{"train_examples": 101725, "encoder_weight_standardization": true, "encoder_widths": [160, 272, 480], "decoder_block": "basic", "decoder_upsampling": "pixel_shuffle", "optimizer": "soap", "lr": 0.0026, "shampoo_beta": 0.95, "precondition_frequency": 16, "one_sided": false, "cautious_weight_decay": true, "epochs": 1.7}
Rows from block 2 of the encoder, named by matrix and row number. Each number is 500 + 25 x the weight over its row's rms, rounded and kept within 0 to 999. All counts start at 0. Numbers have three digits each. After the name is the row's rms in percent of the matrix's.
# mid10: scale 2 3x3 conv (encoder.blocks.2.mid.1.0.weight, 40x40x3x3, standardized in use), inputs 0-19, a 3x3 kernel for each
mid10.0 105:483489475557499525507448512504488521505525481516502458485487495499500513476510471518473471554501489509502547507493528483479514500503524456509515507438466538499504500505497475520494496486543534520502476484483516554479480457470476488501503504541470504519493513540551531521537516525496502492507461463495498485503505436556542473485500491462477481528443504480504511487490481498504463441506487505503527525440471529508491509490504553519526477498544472482533467528507522454542490541445502528508492464482546514478495526493483488490482508489563497512
mid10.1 095:499513506490503504533507513493494534488498483555545438496519480491487498511475459512470520535505489547524557536498485518511506495508479450513500503503486506470500508522488476541449521492489500495497454477466501523450539478512499509475526508522452529506502492491520519482473525479509478490501501468505477489506491489509484474504498500515516474545510437450539473469462516509530518488504449447534532467538512499481505524494475494476500510528473455511509482500526490507468462472549518547482498461548537469477519495508509492502501484476543529533
mid10.2 103:480492495543554475504496475482472497521489513524536508500511504528463530487525506501510455518503499499547447498495571504466484489466501474496481466507489501521511492496509508499567486529489448510575514503489540520519469509523504483490464515506494470517548498540495486464481491516536514499476492523513517504492525508501539540524499493495488510496487489486509494504501457459517487501431467492524463504513454509500442484541496472494478485504493510496503467455463535463516490461530500512537524515530497470509492476513500486515468522516496515522
mid10.3 098:483497540485493489495479457513489517479494476492496443433481542493524506476486503514510511505503502456523542543487498508486502502491482520493514498517488510486511530500495510507472517513503495498500538506488532511548451529440543484466502454495502474527560487487473479479466484525445475486504475502460479511576487462478458429517513507507500534503497525483487501497500464509463497523510479469555473492501479512499494526486478498522490502477483498511503511508509485539551493513483499448493485477507507490521508477474515495509515523489499452502
mid10.4 105:505503486505527507442491513503538504478467519512542483499486477573499473496487490534487532503436524515481515494497517497510487488528485554455492493525510461504494469526528528497488494494450524456563502502507484480521494505472495507472552469488490536502492470471506511472509505470500475524530512531470520478510503469478483544479462491466484496501472444531494480552526488506479493515473495528526518484496492510487506475528492505476489531528529517510533516531490516494512498484539492500515469517515540494506525507518489516483478511442503548502
mid10.5 092:470550466508514500462486485521504531544502512492511431460507499500496527502496501506504480452486509516494492509530474486538512532518446501492526539505485508481498502469499505517510566500498516476494478452479497494486501480498541470499500525535520494538512479493528508512525493501492499484483498508528510502461514512492530493564509497490498492546512538508502475495507475487509518507498505487485474493517468448477503494500538486490496486496476489505526505557488484465435542497460527565438476496520492460506478503514507535500524502501518476527
mid10.6 100:480494469492504501495559491529478475470554474500530478528491524502491528497549499480543492535524518501552537482474512535485468499516505536476490511502510490501495517493515555533504495528491485506518478492498522496490516467409489454484534529542492471495494532491516511461510532498531512501500460467509494474501507550485551562503493476490532467528511494491462503497478515485489535461462518462490506440515486517540458485513491544516515475495501530512496500524550482501457459499503519472467516451499521510462511486476486477498531517469491502499
mid10.7 104:518489509517488510466484464487452473460515505522489505522504469554444509545495477490488509476501490500519504454526495518526527497505494520516492521501490499512456473452501473553485446494510467462489522499517464477499437496483503498491520573541506502543542502498505468491468491521477498467516483482542480480462541513489488495464523485489504469497500509496514516501513515478494468520486500502467486485498455478515539507521494487505501496499496456477487498531518504482536523500496558453466481506490452487507496503480511465495502513472509498508
mid10.8 094:504494498492489496492470514506493488497512497512496477497551522482527505485529523502518509454503490488508473488510518492500474528509544530474496494515483504469496483481513493474477475526516509516493491513448506482493468506494505487493492515479486479560491466514459490523494497488505478523517484444517552526522508543495491477557502484508473471501498514540519482545481490483422446488450442472477492471476488478463494497532491500482499533467501461503422505461508502473458555411425494483475464495503507491532496492470513524513526493488496526526
mid10.9 101:478510483432514485476512487463488464543526488520498514496504505484487508480507458490484506511494493476484542490498544472506491483573527505474500486464505472501499564505496500501508526458527483497491493499415508493490505460504498545504503546524506492537477471483497501480499513500479461472538472501510451505527538477486482471472492491463487464514503473426468467477533531534455509466491502506499492490460557480456483492482497488521444484465497540509505524501534500512487550479473500535452494486487534525525542425520484520473495484512511513497
mid10.10 098:473477476453474507539503506509497495498479486525529531486549469488482493504500492522515430480474474512510512508544496478543471499512559508477496451529510489541501521501516520501462531544499485488474485500484494494468485487473498520518525505497481497507503501545485561514519490522507481520493514504476538493466502464504468554512488503482469471459506454499523528522462481474511452506522523463482495485484478531505467490506483530503497529546461551509500499528521512513490490514489496514491542509480463512515525491511493531478490502507487487533
mid10.11 110:459468491509502493468593483504514494506485514541523499504520471510504506472496496499575480485510486502476512472479510530477500501516532511505506508500487491525501518529482507522479567461498495436481464521483487539491514474501492490545481547507549440535501490515484483464529503540482470548528499526494444487453508492508478523496529503498497508508471500472542471525482460476518551501474471445506496510470499514480524508511463471476521462496550460461461508525511522500497492503472520440512450505504498542456498489490486537517505490503484479467
mid10.12 093:528442465463497471494459459530470494531488494535453452489435464495495473541487484495487484483494535517540548555471504500509495521535509475501504469517569483516569498502472526518459472517505551523498512506519481488547473545496505482510471513480506490485499490498487509560503483482500458499528480473512489513494517480463471520497492568516538545512533578495462470467495528496502492499464472501486521493490528491511517510513520492469496499474499520457477554535500524466538489496522491539499492491496537490471503485472518490477464480482523519508
mid10.13 111:569510504465488553489506515483472499497480504466491537500486476497490519479513469499520497503529473488478499429543540510494501498481519491456484512482498496488489581489496489515531453488482486515540527480512475482501485524481484530477521509500492502560491507482520525561487473526468500499472548487472500456504487491512496493511539482522508512479486505489490474496519502515552493493469502507467461514502482495498515502527464520529479496486515478460502499492476497505516495512478488513488536479489472466465478445536475454507502522579447520481
mid10.14 107:486492502499471492524493509508548486512536523507524475457473468500484507503486512527534484504477516502495469518499473539531499500495497544514532497494485503506491477450493518546519512521498488504474476500492529457461505522504507465506469474533501503484483516535503500512480480498466506523523445525492466458533515520530526539511497526447503547498463521470471499496515545499500494508546471491502432502512490485414525517540492539524512547507527454470497467485516501520495501498506530480491474510491526489496479501470519491550504488460483537520
mid10.15 102:499485540523480521525492495489465504481513528476550522502506499507513493507487498512528540474496595545534525499492498501483520570529483551501501490494491480534458498521494486478562540527492508522500455467502460472428486522451484491487508536512517493528516506497541487493521490530503516516487497443495476517508504522494489515464504496478562512466529480526500499500481502449480504517493486492512498529503512522490543506487481545512498528460501502474474509525501539505475504512502435489543491528494513490470547463503518524544503483492465523521
mid10.16 099:526493488492476477495505525494493501520506482495552488509549493499497504516472477494496467511498504502490483459513501509482500471491512510540475491532514491501517495537504487494520514495502509484518496485514505486485528512484501521505523505515483488509524507534532495516486466506460474522537482528510491467492511531437514520497473419526536432589509446496513520440471538496520526531455494494485496495481522491475495500448504515517516526461519538514511547520492497475499543519472534486515468536485472478494474490489566485466519541490512493481
mid10.17 103:472530499510507528460485502495490433479523497511475460513542534471490509475460476496560540497517487458541509516494502504480600514492527499487462524515463496493529506480479515503499541499481506544519480521486463516506482509529515486457524508504500488477542487458528511483507435510516495517505489502486485540474501557517421498458495514497505479487467500487477480500484509496471507502526468519509509520502500505513507496501520514402441574501515509495556513498475513538445464533460497504544483500483503478486516564531488480484540511501488496464
mid10.18 093:487502512504499470532463510519471460530544475575484489497513484540499512503498504482463545502484479487492502522513476532486464524516497535531503492501432535475460492502487472514506481468468483521501485560485551518454505501484505499496471490467498528505494503479495510492499490475492510482502519510472498521521512503495493508512519546520533469503522539491455534522511488532499493504510485541491480508504525486515495540458463518524419505465494496501495502505555588525494513504487476433524492465469486505489472498498473513507500474474478486454
mid10.19 097:489502459485548515489514501502473483510470494537512524584501509516529510474493502510495483468510500519498488537503506478503528500483525548492502498465518497491471487516492486500485482465515429499548478487518542479487478506509498502503488482459515492525515510468469511501535546442531509473486524496511471525501487540558485492493540547499513515473494452460481466487499476469486496529518494500496524494468457513497550471491502472470516526487463504523506455451465496534532479512514505511482473512501466531510565500495453480498488516526443505492
mid10.20 104:516511496534506476504510469500517452508506491508481502498512509516527507505491507525532527506451529447471504555519505504505470497505488543455480486497531531516479513486487527520505467482499507526515500441501440513513485495518510502508461500536496517425512538525531532505499527495520453439522512484521479463500495521524516567507458424537499541517513509513500509484492490519493493512573463504475519506499517497454464484512490478528502485495523483500488494491481508472478510495461494514487489521513497513490491475523452453507508487512502504492
mid10.21 103:502440493491491513502507470474492494487500485553523475463474499490516495538476573473510555506506489464499487565534534540517498486514469506535528492502467502511511426506498540479522501497499512506481453495537432502490493480503486512453488477485520546490494514491487516495554489489505497481496531488506501520531508476529509455498481485515475504495500511478504527512521452567493503530492501504487456466480477499528526501512460462569478507470529480517492520560491496524461519510541490502515496532487499470501491506499519480478496528478548491542
mid10.22 094:508530459509462476480515511505496452507477484498486520518536520473485465481485432486507531510522529489493498482472498481514488462454485514480493501467499510468551517485500514499550458478499475488473477468526453510521477461498520497492491505512494540497499473509492483463490487515483495549522488490534492513518481491486494480495501481484456490498480487525458502489501511507492500501468455466513468512539518511493508520459520527520499527509519503515501512465437487557457495488505513524471536494468534514537547478490486495461485502497496472518
mid10.23 090:488481503548475511466486506528523503481505504536463479497491449492482530512484525500532535516508537522533513489498511518531527520488521503490498436492447488447485479527533520512531507509506514505443500454480489449515558528505472508535492494480485520448504502522505511487547501499497435485499476483482500518471505504540507495488497494499498538535528469535482500564524493532490492524504483496486463531487479491534456504537542480497507485465509472515488481470499539510524424491520473494541499524483515495516553559498518528538499471477460514496
mid10.24 097:484483542469499503503497500490499487533518491497504497497521509523499487485480465496461498473526534490510459548558508529513504494489460491490468508516456522491498505541473512459511485518498520466455484490504479471514566498498519519511505511483524466519518511517492507495484488485529496461442452503548528513482479496527482498473555528523467488497515488509525481493466503482504458477509485466504486471474491520501478516492462514514496518504502483505474529469495499481555501476509527467505555486535503494489472504490500483490529533507474489494
mid10.25 097:508468498512503486515528529524506461521466487511469495510452490523486483503498490473477513543480491493478513565477477509511495593461498509537531502501481497527536563489479479509500512518509493484478477503526463489493483513501519502506546511486484466486522491501493485504490513503495475498503515463511484494477536512494476461506503520477490526460539524519443482467478486512500541498505522450466528488510549509546500517452514510518547521475484507516535495487483472471525493503534527523533509511489468506508504490461518528556523513532498503523
mid10.26 103:491485491488496539540473498455474492469529513458517507442486488521543474483500458490520477489498487477505469532481469503500509537512486500515529508500510480499489544428497480513505480479533504473498501521473541502474489484470516548504472537484475490481498491518511537493505494533478515508547490489523498507477491475518502487495473502512503469541515503502515554518522500508527531500491451515470475505476502527454501508477474512507545460499457521548501497528500460517528502503487499489481452531482527540512492536460480527560502560488488536496
mid10.27 102:517499467499517421512513497470514480526484490497476495502515561501502491510530495500461518491474505527487529514468544489513466516501492507556482489496492463487477517503503478510547498557520503505480557500465498511501499495539497521494483527495490493487484523517459530551491508484520473463505479521501500492499465527458476583546471524521488524522503521511484483490518491516482551462486482494500496488503532505494504506503493537461482489480511490516536520479519496495505506471542494505580488556528501500499514505500499524488558513485502493533
mid10.28 098:453476490501509489475494487519481504537508526560553590499532488490497487502485506468547474509490456498483498444504491491451501503503453513498540500534514466463488498519505492491497513474467506544514490526471483464495485461511485464489471503492499528509511491488528507500507473510492487492514486530534517530463505484483475462482499514474475501492500511492507518510464504497525495541528515474508509488481474455477499491454485507522512513527529492490511478485476441524493468473484505481531515495474514492478523512446512521454488515526476516464
mid10.29 102:470525525541495524497491497479519492443514470440502529497506461499513495477497507489461480481520499494522536516505485508495498519487474478546531503526469509501489472538515482584500495528472478455545522515505508519523499500495484492526503538464458514516507500489508502538483501493508525505521506520496490470473505485459500487453500488486475499513502501533507495499553498509488484501506455429493478428467469513485466495515492539489497465462484432434471520529481470492493504493512518517474482478481483511495504547511456525510504531523433482515
mid10.30 096:516526531503512520469508522487484489502493525514470535472476528482466486479506504506494499532513498492525516514465499526491483499499507524452513501481479513497474489441500463468471505516496520474480434478504476508511493497531520488523531539525481500487491515464491513492501528467489464489504491523494491453530462508477532512463495545502522501520492492527520501448493470501507458489473503492515488458507486466483477470492554503554528522499490527465520515501488462499484479498536500490545536513471436475471560527519526523493510538497510529501
mid10.31 105:486483505484516524480507510480504499493528519495552561513492491531448520533461455465526508520484504518499486498535524486489560503499498492496521463500511468484488465458491500511487517472492489522484543504487538518497498495472496485487498489501460493512514488525535504512509476497502495518471490498522542490503485488487499524483504528500488516528493512502483480537521476577525464532543564481473518461485483546471481481517488481493514494483529428474534470438501461529517467479484505536503511504473495515479502469488532521478499494495492521479
mid10.32 098:496548542505497492478478490491508491509473511505463492557546461534496483491517498507514489540509494517485452492535502501501488490442497469484501486499465474502429526504479530494526520475483534523455520522483534560509504490495495450511483528495491512457537517463503484477464511491469489494477489481490494508480489477513483527484536490475496456505494481513508510489499492498471483513514470514548485474495520487511526520461504510512545494529509492511528475548505528492455493483488480501496472490494460484535470491503517514502497516528498502474
mid10.33 095:499487502497458532465509500475506535516485544485519543510478472501509542507498488538532521526524516478525470499463483492532460496499505471466494478516458527558500515487471499464476532496496475476469478517470521559494479547488502509451473485494502477500495480485515470478514576516506488498497493509502499484453468508479499513514469476457498468486470467533509503513534486468523525499514482543509473485517526531519492492473486467504514568483504488552548546524524483514506527492522514487479491495479496537494468472471508501524498488540500496496
mid10.34 100:503526490523535526515530469500542488486472493473462550519480528492507479482496480544543504507481467506507526476483499557497500492510495479511512508506469514511476476463479501499468500526467511505523471492510512494481492479508511489495496507499487481487466516450462502446520514491499513491552536476447457490497466500482513492454540463498489506514499455479522460524510473487468492443493478528560515470524486480507537513484527456519498497516529478467543510493482509520498454492510482481494506507515460490519513505485528508535454458507496441541
mid10.35 097:534484479521504488468508567439500474518518521519571516446473489457494494503499514498500478499491494478540568531507502510498505535546504487454470515517524495526486472489485478509485530506522483519534454488477502501523480498469495526494510505469507469515455470510520496526546505500474515500483472486510490479455485445494512522517485477499518491525515527553523513555536486507514478450491457511505502502489492512488484504501501502511488523484489481539489506482476474562535488476567527504493521495484469508507513462485517488505556521512511492504
mid10.36 096:519505479526539505489461486477430533485520491516495473497512491512518485508510499503516513538470465532537462473512529507496499499503505476508514482508514532509542497497504455486529548520526527477489506455514507485550525512506525519526497484480481526454498526447518524465498470486502509492476502498500504553491504497511509454492506566494506482472518473486460533487551554497482544480487506483545559484510546498475482506492478466482508517491519506506532477532525523489502476512485494471491503459551516483454506502506510518532515526479502500531
mid10.37 096:505519501473498454486477504476523534488541492526491502481482489509516503503477541464505511528513487491465436539522516461512510531517538476555545518455491533491507490493497455513458559549520492511488497476504480463522479526513520504479517508524515558530509469501550489493465522523502493502509473485498538466488471510466496514505468516481556535515466486452536488488528491470493476491487481523488489481452494545501504507510418474513510479492512497478489489482491492545480493448477494508520428483508536509488539501500498531499495505461483512504
mid10.38 105:537508494528488508522519546522466504514501469519501502469497537542491519464498495492471516533469450497502499504513495479509499489530536490502479518517467487488479499471500491517576513483506467526504481502471498496500484512513535499488487489499460510478486507507521491503466472530498468483524512510504512502444506524501486499511548516533546469481508514498556518500502491523541488477509503497520477531480472519535444486515450526531500507514499491476511528501487502469400517554542501536458515548494502486519520508503488543562528541545489488504
mid10.39 108:495502502522505551484552500446498525495472522506479490515491536537545481503483461516530494525506497497520548444470505516496504508502458524506496481495477499516481521518461510484468520504499489506509527505494498478469501508491497500508529472499471516509491527457501548484466509502520489536476465513497509490496505485509501507459514490522489506474496511515507519499514510528531500490504452504487524503543518484511472502481484495494521518527526507479510481503556577511500467476511464517474503502414501551451492524457449519531514516471440498491