From a checkpoint of a small segmentation model.
Model: 11.1M parameters, 64-pixel images, encoder arch res2net, encoder norm groupnorm, encoder activation relu, encoder depths [4, 4, 4], encoder widths [160, 272, 480], decoder norm groupnorm, decoder activation silu, decoder widths [48, 96, 144, 192].
Training: 2700 steps, batches of 64, held-out accuracy 87%.
Data: trained on aerial photos of the United States (SatlasPretrain), 101725 training examples, 1.7 epochs.
Rows from block 10 of the encoder, named by matrix and row number. Each number is 500 + 25 x the weight over its row's rms, rounded and kept within 0 to 999. All counts start at 0. Numbers have three digits each. After the name is the row's rms in percent of the matrix's.
# c10: first pointwise conv (encoder.blocks.10.c1.0.weight, 480x480x1x1, standardized in use), inputs 80-159
c10.14 102:492509518476474501502548469473522469533506524537455547480488487498462534473502476482510494515524542505523524488507503505465475496526488503526480482490521494492550510508499506508507472541446492501521477510491484494500453479490522452487475496
c10.15 101:485506529461508491484487523495482495509494532513490506501460499443477489523472544463499488545500472474468495532512488490521517500541469494553504449497494507495530513584454475500473454504504524479487509496479504492511514581452521543485480497
c10.16 085:512495487499518480505467521547490522457465521460479471506469473475503492502496500503460466515486490460529493520495515461534497442512493536478491511506492531514507495530530500473508540488513513537513491479502546511487466488504478488503485493
c10.17 113:503550554537501508484558512492536496486471486490495528533495495528466539491499536518521508513496506463491500499538480506505529448467471534535535500500497481535510507517533518482476516492518456512501437515514522555494503473478538506493485527
c10.18 108:522475483510478466445475469523507488498501498466509486557481528496535497478502473482486502464489479504523469462488532524499496516478494493540507520480520498494483501481472465499508519520490504476535495505499507544487446504422496513541513497
c10.19 091:486501529493473547506494499499518564482527524482489475516539503535517504508469473497461510480503482510480455539470482455472498531481514497523502471475493495493479480490531461526510540494461506461490513491493522481504496509501486467543509502
c10.20 089:513497516519506563509491475502526482557472476564504533473518480470464473498483513545506545515476515471488465529462472518506525485516470499463535489495512518508508480517539483478526502549463465496509488497504463458493546502531492487486499522
c10.21 110:506486476478505509521499502464448500503477487493496489530505547517514516468493495509491523433503495514476539469543518504516515506496510515514534519526518506518463526495480549482469550522495523496485528497502522539508519477487473498490464482
c10.22 096:534523516489538496507478473490512500501503524515521539477479512486511486467486487511445504473486508497554522472500511528512477543527492516496461439544501543489484469480514475543512495500512484487516493499494433522455533509507528532487494501
c10.23 095:476471488487495471537485494502530447530468514490433453511487469475499510522460499485481505543501487480555509480462530478504492473451509500482558491534511469539478508487524481496502525500506505496522554494500512462521464507476459480531417474
c10.24 091:474529509461487501485481517484500474495463517543479500515499447481475485529514455520503524471556504509515521538456479490494512476503516493457497552457546499518483470487509461534513462495537530508503534542483504518499489483511487525549492485
c10.25 081:463491501501541487502507511483490495496502499495483501522470502497504539507506512476456510508519541513502471512501504501485522526490480507510485475501510528542525525526551520475482491508500483507480488476483582494515446485513506524564475497
c10.26 100:499457535519509506524531502495548494533496492525486539524507519452493494539494540484475493491508518502510495479538496475496479447467509498487550465467507497439528504488509497466517506517538496490515540501470535491466467491516496547524473524
c10.27 099:494510505507515459508463476492474482505507503556523478485509505513486493506509476508518501499489508481466504532518521473505496507499485489490523509509493495492517469498491480546472503558483471480513524498511523518543493503453536497502462491
c10.28 073:494463518499526504502523511501533431475504493502529529516468520508488515479501485490455480484492505489500459475476531501475527518454510501549532513488498536528504491482515458506500536531504485490492490508493516488497539502493459495535528551
c10.29 096:510502519493502529505499507482498530511433532502544505544459514488551487508501481508476488468506499486475533487487473490489477533484516523521525456511489515519499513534486505471538519501501554540478495490477517485541525509523514514456504441
c10.30 088:531532502497481507487490495541458522497500527492496450488495561474549487494512475495512491494479509504481508484501478495471460474500523522520499520563489456506493471493520497524487503517528458486505528493499535520508491506481523477477502488
c10.31 092:511493502504513474502523503509414479477515484448530460451444507498491484508509494493497508507470451487518490525465505494459525462568453539509512483506529488497503535499496516493511538466548501489479504513483510515503448515527484512483503496
c10.32 094:469525519464482474517484540540499501477535525478451547495519516528491453501468521505487456490503479474493516502503533542503515510516503499481479517470511518514465526448494499461485511507498507547501501496480512483515526524533451507484456494
c10.33 093:501512527486456527499507501473500489511478512471512493501497488518559519496474472507462472498519473539463526546462505524452511498503504479500495510470519510469536533483528485511487461463525521494494500511508486454468464502495490453508490488
c10.34 097:506500529507437538517441483496506537488501591520469501536470510498511529479499528507521485568504521536493517459451496464458489488531488520453500509515506461482502517515488496497504486538486500504491516502507523468518523496499524501507506516
c10.35 090:500486515500482522509454472523496529517498484552490499490500509489490524501493447487448472494498497495485469481465465504487522512489482509504476538496509465535499467505548515482463516487516501485541544546502518540480496518495560488536503478
c10.36 093:470499519507491510486516506530471537475522521513499467503475536454535499523514488499522503504475524456517494485499543501522547493473490488514499474520490489482505504512484539506535511514552487500480509499455499484502530509514479469481478519
c10.37 090:510491465492553520478481493478504482507495528506508448502548483490466494502508516491503515499503481502509459514511501512478524484514515512534510526549534492469518490511503474497490535522534512509513536480531460525546462489575497501458503485
c10.38 089:483496481504503496521517514509463486507516530492527512493500503514455469516538460512503465501526532524514514478482513501499524511502490500449537495497520487533492526494481539495487492470518483520517507494502492500472412523473520503540452553
c10.39 105:463494488519516461509503487493509521458498488492521508536514500463507491497511479426449516467534524473456515527480458434480485470547478484463484475532492529494541466486493486502474482490545536493507495508473519475527460491486478494512513478
c10.40 093:550550496474493486512531497510513495510492495500518470450504504546489498523482533481444528543466498473510469496526531504508508536541433515490463517518512514517482496505528471492484438508494476487471446541483486442503502476503511516503485466
c10.41 106:515525504503478485536493466552527534500460506420466496496473497472500462508501419452489483491509433525494527515495500516505476533499448485514490495499465521497487475498515548502492493528516484501499510488499497507520512501548497516471509501
c10.42 113:496535494484502441483461508503523480520458511481494488469507519460470528466502507492484522502541524457529521436454459525559530505500514494485493495471500512502495531564486520509545499483513485498480486555517490505501490530493504483511502500
c10.43 097:585521501502501510505511500536478507484506506492501477510493512411556491474485533555473498490491535458490500561472497548506469497485500488446516437497497494509534479527458514511541553498532498522510503486501502484533521519511474528527516513
c10.44 104:499554490504552481520484533495510516487530487474492530525504596496464517490507493449520509486475489415492517520501533495480511488500546483536488503510481528475472498492511510491494511530481517548483470545493518474530494486487494440515471517
c10.45 113:515506513466507531495538493504503504476508452546487544525493493526535499511507492469517482470533499517502461501490458507474506529501510491499505482532472467529489518488478489515468478533476560507499537488549489526475480500482522516541509480
c10.46 103:468537475477499480450514504536521491527491524501504494500507468503501499489477504511440520503476493493490497490487469512504484509501520516478490510478527535495455440478522555462494490536519489478509494535479481510502489463538535504507476490
c10.47 098:516517492497456513501530485493497463468519505497515521503541496514509448536496500468481492485504517512487479511548474516559536502528477458514468502510517433509485484500492503512514509528499488521506482494499480504461510455481496498542515504
c10.48 099:484450507510498509502505508527456508515508487532490498530487481484487463519474491532474492484471509515487520494506502514492502515463535504530540476473459510445515473497499500514495501515529457526524469477463508463500471448493510532520483490
c10.49 106:489481492512495514447487492482546488509508518487469534517515499512504454509506514516470507508518499483498499521495511535502463530503516493527482473520522540548461515498502468494537464490484528455502455503519544511502495506526530494484521522
c10.50 091:492456526500547502498508502519542487486485489567504455467493506524461501552496500486475530482513534479514511530456494494516519501505493495496484504522502494544469517522490459459552502504474496503525478448504510496478508500549431491487500500
c10.51 085:501484493519511527504514501463470542508441489557466442489481551461468517470479443488523560489502489525526459490519515478477492487497522480522528511495504535500469536470469501497470511493508535479502518501494486482550471498511525449501458491
c10.52 106:507500482533495488506471494522501549452509498483533503534448486476535451498529487535472505493539525474514501530488506518504504475509510498473464511455531521497501510508484504496507500508470531486534485481512458467532533498446502486507506535
c10.53 083:483529468489519507517483539475496519505494507525481501504499530524514560506492527509521547522520489510553483497538515533476534534497499483516488492484489496512503485504509473541480514483474476472488511526474533533492500498511487518508506485
c10.54 095:506436517559537536494474492473478521464531503500504528505501506493496465485499509469474529484492508493446473471518472513548521533518484504520516505504504492453488493501528449527506550497480519516527513537509509536482498490493564518537508504
c10.55 081:522504524510500534466511521443484514490529508534495491496496510549502489492502524477521508498485523544480526502512476494532468483508480484498474474467525475488500473465474489474485482496499490434517495501464471547497443498510490536477489498
c10.56 094:492542496486469491502486512505502525491527494473503488503513513494525517512520502527469489533490450479498504467500494490453513465506513438493506492509486542533522452508500512544464478506503514517500506476458524497488507521489538460567478468
c10.57 086:524503513456407556464486497505486489483502522501523543507517489511490553519511504496535514499455549478458530518532482539481518491506475498502522484462504503566534521498536504470521498526513521510494531490490480509526499505516453483500482556
c10.58 106:498504489478541468498518499500513500471482487560506508480514497534477521560479496479509493440526506477444488494527540518501490523491541491500484524500504530478486454503509538490494460494472500512480507502529548496487524529450523520499503484
c10.59 111:500480543501520488485486499484495492511480479486484498536535524532493499470507524495447487517440500512476529518548510477509497488482490512494492513448443496530513478491564499489518477558496514508468499454469465493529503473497536490506514494
c10.60 108:536529452473514549503502524523524529495472470471509533479502502483498518486500534528539520526503454567472517507512505483491500463503503479503515518437489511495565528515479426495503473546455505495487510456487473475511513540525482452535516530
c10.61 117:485517436537532502485478519533522448523541493501500471469473486537502463523530539481519526491455495524498476522476519466456538499495487525509523483494489480465440513502472501489480463493469581440530488528444511503532499490505470530504493491
c10.62 111:446518531511528503516520555505513489475502494441499495522443468460520498487479544519512459500519456505504513495543475501499510514456473510523516500482506498493495497489527503571511482516529494492515531487519492505531490471479509512486532482
c10.63 103:453551492515508486498518495500559501489484511489482482538499493532503496502517532525497488499541531502478494500506524483515532483486446439532492503546498494510521507466487501500517495561453533485513452499513546513502481494512494501512488517
c10.64 096:503502501548469473542484467504487573506536496525501543486508516445473487499501518499473503568449488496511511505519467553523485480523510489540495496534451486470518503532480512509496518490511512470526499501492503494503534465492492528484501519
c10.65 073:507482482482508520504506485464508543505495517522494482533462450530510502523522540498508521499514481472506495491499486497456523499489482501498482454504491496486501530524542488515537516496506475496469524485498502468520498498516507531491500485
c10.66 108:472499496511496481480457494521526517514562479492485490499519500499473540529497510475528498478500531501489503500487457490504512498483539493422524535496511519494512438551470512463513517518511500491498484457495518500512515468466531440460478506
c10.67 096:497507506498527510501516538494494497539468514502515505469487496482494477471505533533505548532398526490487471502504482486521491505511496490493514501480573500491503500526497469511485510542490493463487485514498505532497537477487496499511506546
c10.68 106:500513511513501575527458500500497527535496483491503501490487493565497462468521512544487514477517480406521478528483478452483525495560518477493487493465503548497581502525516486471494477507485455535512497471514480473504505501499498491468477491
c10.69 102:504511477503513551463504501514506463509524507512495504536539539536518515469508543482523493489511501476506519508525533518471494439502510508526520500491490503502549496546510558472456498499530499482530493561524511535517506470501487531510480514
c10.70 102:499492570488467511544512492547500478495499501530519468506471513503475485467511546477445470500514541479508532474520467462477463519523496481494533541503487524520500506493516471483503451535543502480501477474480492531496466479459516488500501493
c10.71 090:478548485508529521497523512495513489520478469478451476462471516484498500498527460523497481515496505470480485519498516620490504487515504483528493498521486498494426518510516532501466486499497486532505492474468511526532534524507481497535461515
c10.72 097:506506465509468516517518493542520496494520537512427508503500489511471509507474504519503471517513487469500508537541490494463481501490492493523480466474513466486479508514511506545551535505524484569503497545482498548540508471506503528527508489
c10.73 097:509487528465514469505473506501511521485472504519476529517469542475505476524531516499483454494508475519502503548437534554493468479466499506459537503503490535509474491493479521539510506475507528473548458502515525494516491490499525535494477477
c10.74 102:494495508500509514526498477488501568511481471556496516545491478539531498486552494490483496507524491469461480502573495472505503508509459505482421471514494510523469499497450515484515459457505474489509516506512475477509507505479536500519497539
c10.75 119:479490468533517477497471492487517488455492556500532481480447507526517534527525501469457526535504493490549505491494524508493509544514445473494496506497514518498494506483523517496547549484491471484485514506531499472474481489468512462492469506
c10.76 095:524533542496486497466492517499499522490519485512528536483532572544486492515510511484497494479523533501559508464494491488557527516504525513516471524495491498520493477502507490472501497504492522534513524498474508475510516504533500454526489496
c10.77 104:513523497470538503513498478483513514518532498514497526488483471493480512509502490464506507498506516517491481498491493495522509510491488504458513481467538516505468501500506497509511461519507515526544515550503488501516561525516492505504516528
c10.78 073:507478539489531548499515497560493555485494504533525456484473523504477544526548486474471500474505500481493545500517500469487517505531525481511492496509481488524496524491553513507521617491475529474525482515482513496493537463516500496540529454
c10.79 098:528471481501519462508475478465494485497493532502508496486525477513536517571460515496473513461451502542512490488500498525473502499483490503505566514497503458508541470517540521504506518508500547509504495526503505517514496519486505508527462492
c10.80 109:502475502543536474500506502521507444481495484496511504501455526535498519493466521497494503516484522472499507491530511518475502438475518502472498504469456526499511452550551486527507510516510514507495444511492453541489504477494449489516501490
c10.81 106:495480549537486531483487476451495518511559524476501503495483501465448541496506510446481520486548497506491481504461471497497568509516504499514522499485540490498518460490535506521514529555456494508524530525553496544498528525511502469528487528
c10.82 094:459520554460552481541551511507531526475484470557440497464433541479515463472513538499499506479498498467452489505441533504559481489513497481519523471468502488485460502485469489480443460484487461531572511461498526511493477497508506508513499516
c10.83 104:522448487518541498501495464541529525449499552465520495494444512500498496503503501493505503494501495484489483471490534519465534506505496512501499553510529496536509486528519493495515474524450503547508508531527523466475517524499501529517520584
c10.84 103:505537516474492505507503500490538507446497500508545454513468569465465497484537453461471498517527488489489499501501528483496537503476498499520519496488574533459509513486496543471518488505506480498500501440507511493503532462494512454543527485
c10.85 106:508481487448506516524442463469508484479483494472501535532519516521466482478480551543507473530516551493447525523487540516518468503547468491448498501501529480515454493529465500522553521497537492474534513502456484505477499511507461500490517491
c10.86 092:494500486496535496517505512499534529499466467462486522520533492467492527482503559521456524558488455529499531514447486520462511528483548470501476501553517529505533510480526566500511494502511522513515514512570527496494507514489510521529469499
c10.87 105:515516501486504535504465525511497494511461501511483502461483476546497494505527544518499493497461485498450510478462511524539477523497487494496478504493509465508477476550514496480488496498524466470475475487500517482507509545461483529474495494
c10.88 098:490476499475504508514508504507480533531532504507498511554514495528499467531523494484496529422507528489480517499506478531508511488500500473508515478508529562486481458525532476495513449463485486522526547497498515513502521516488480566502517488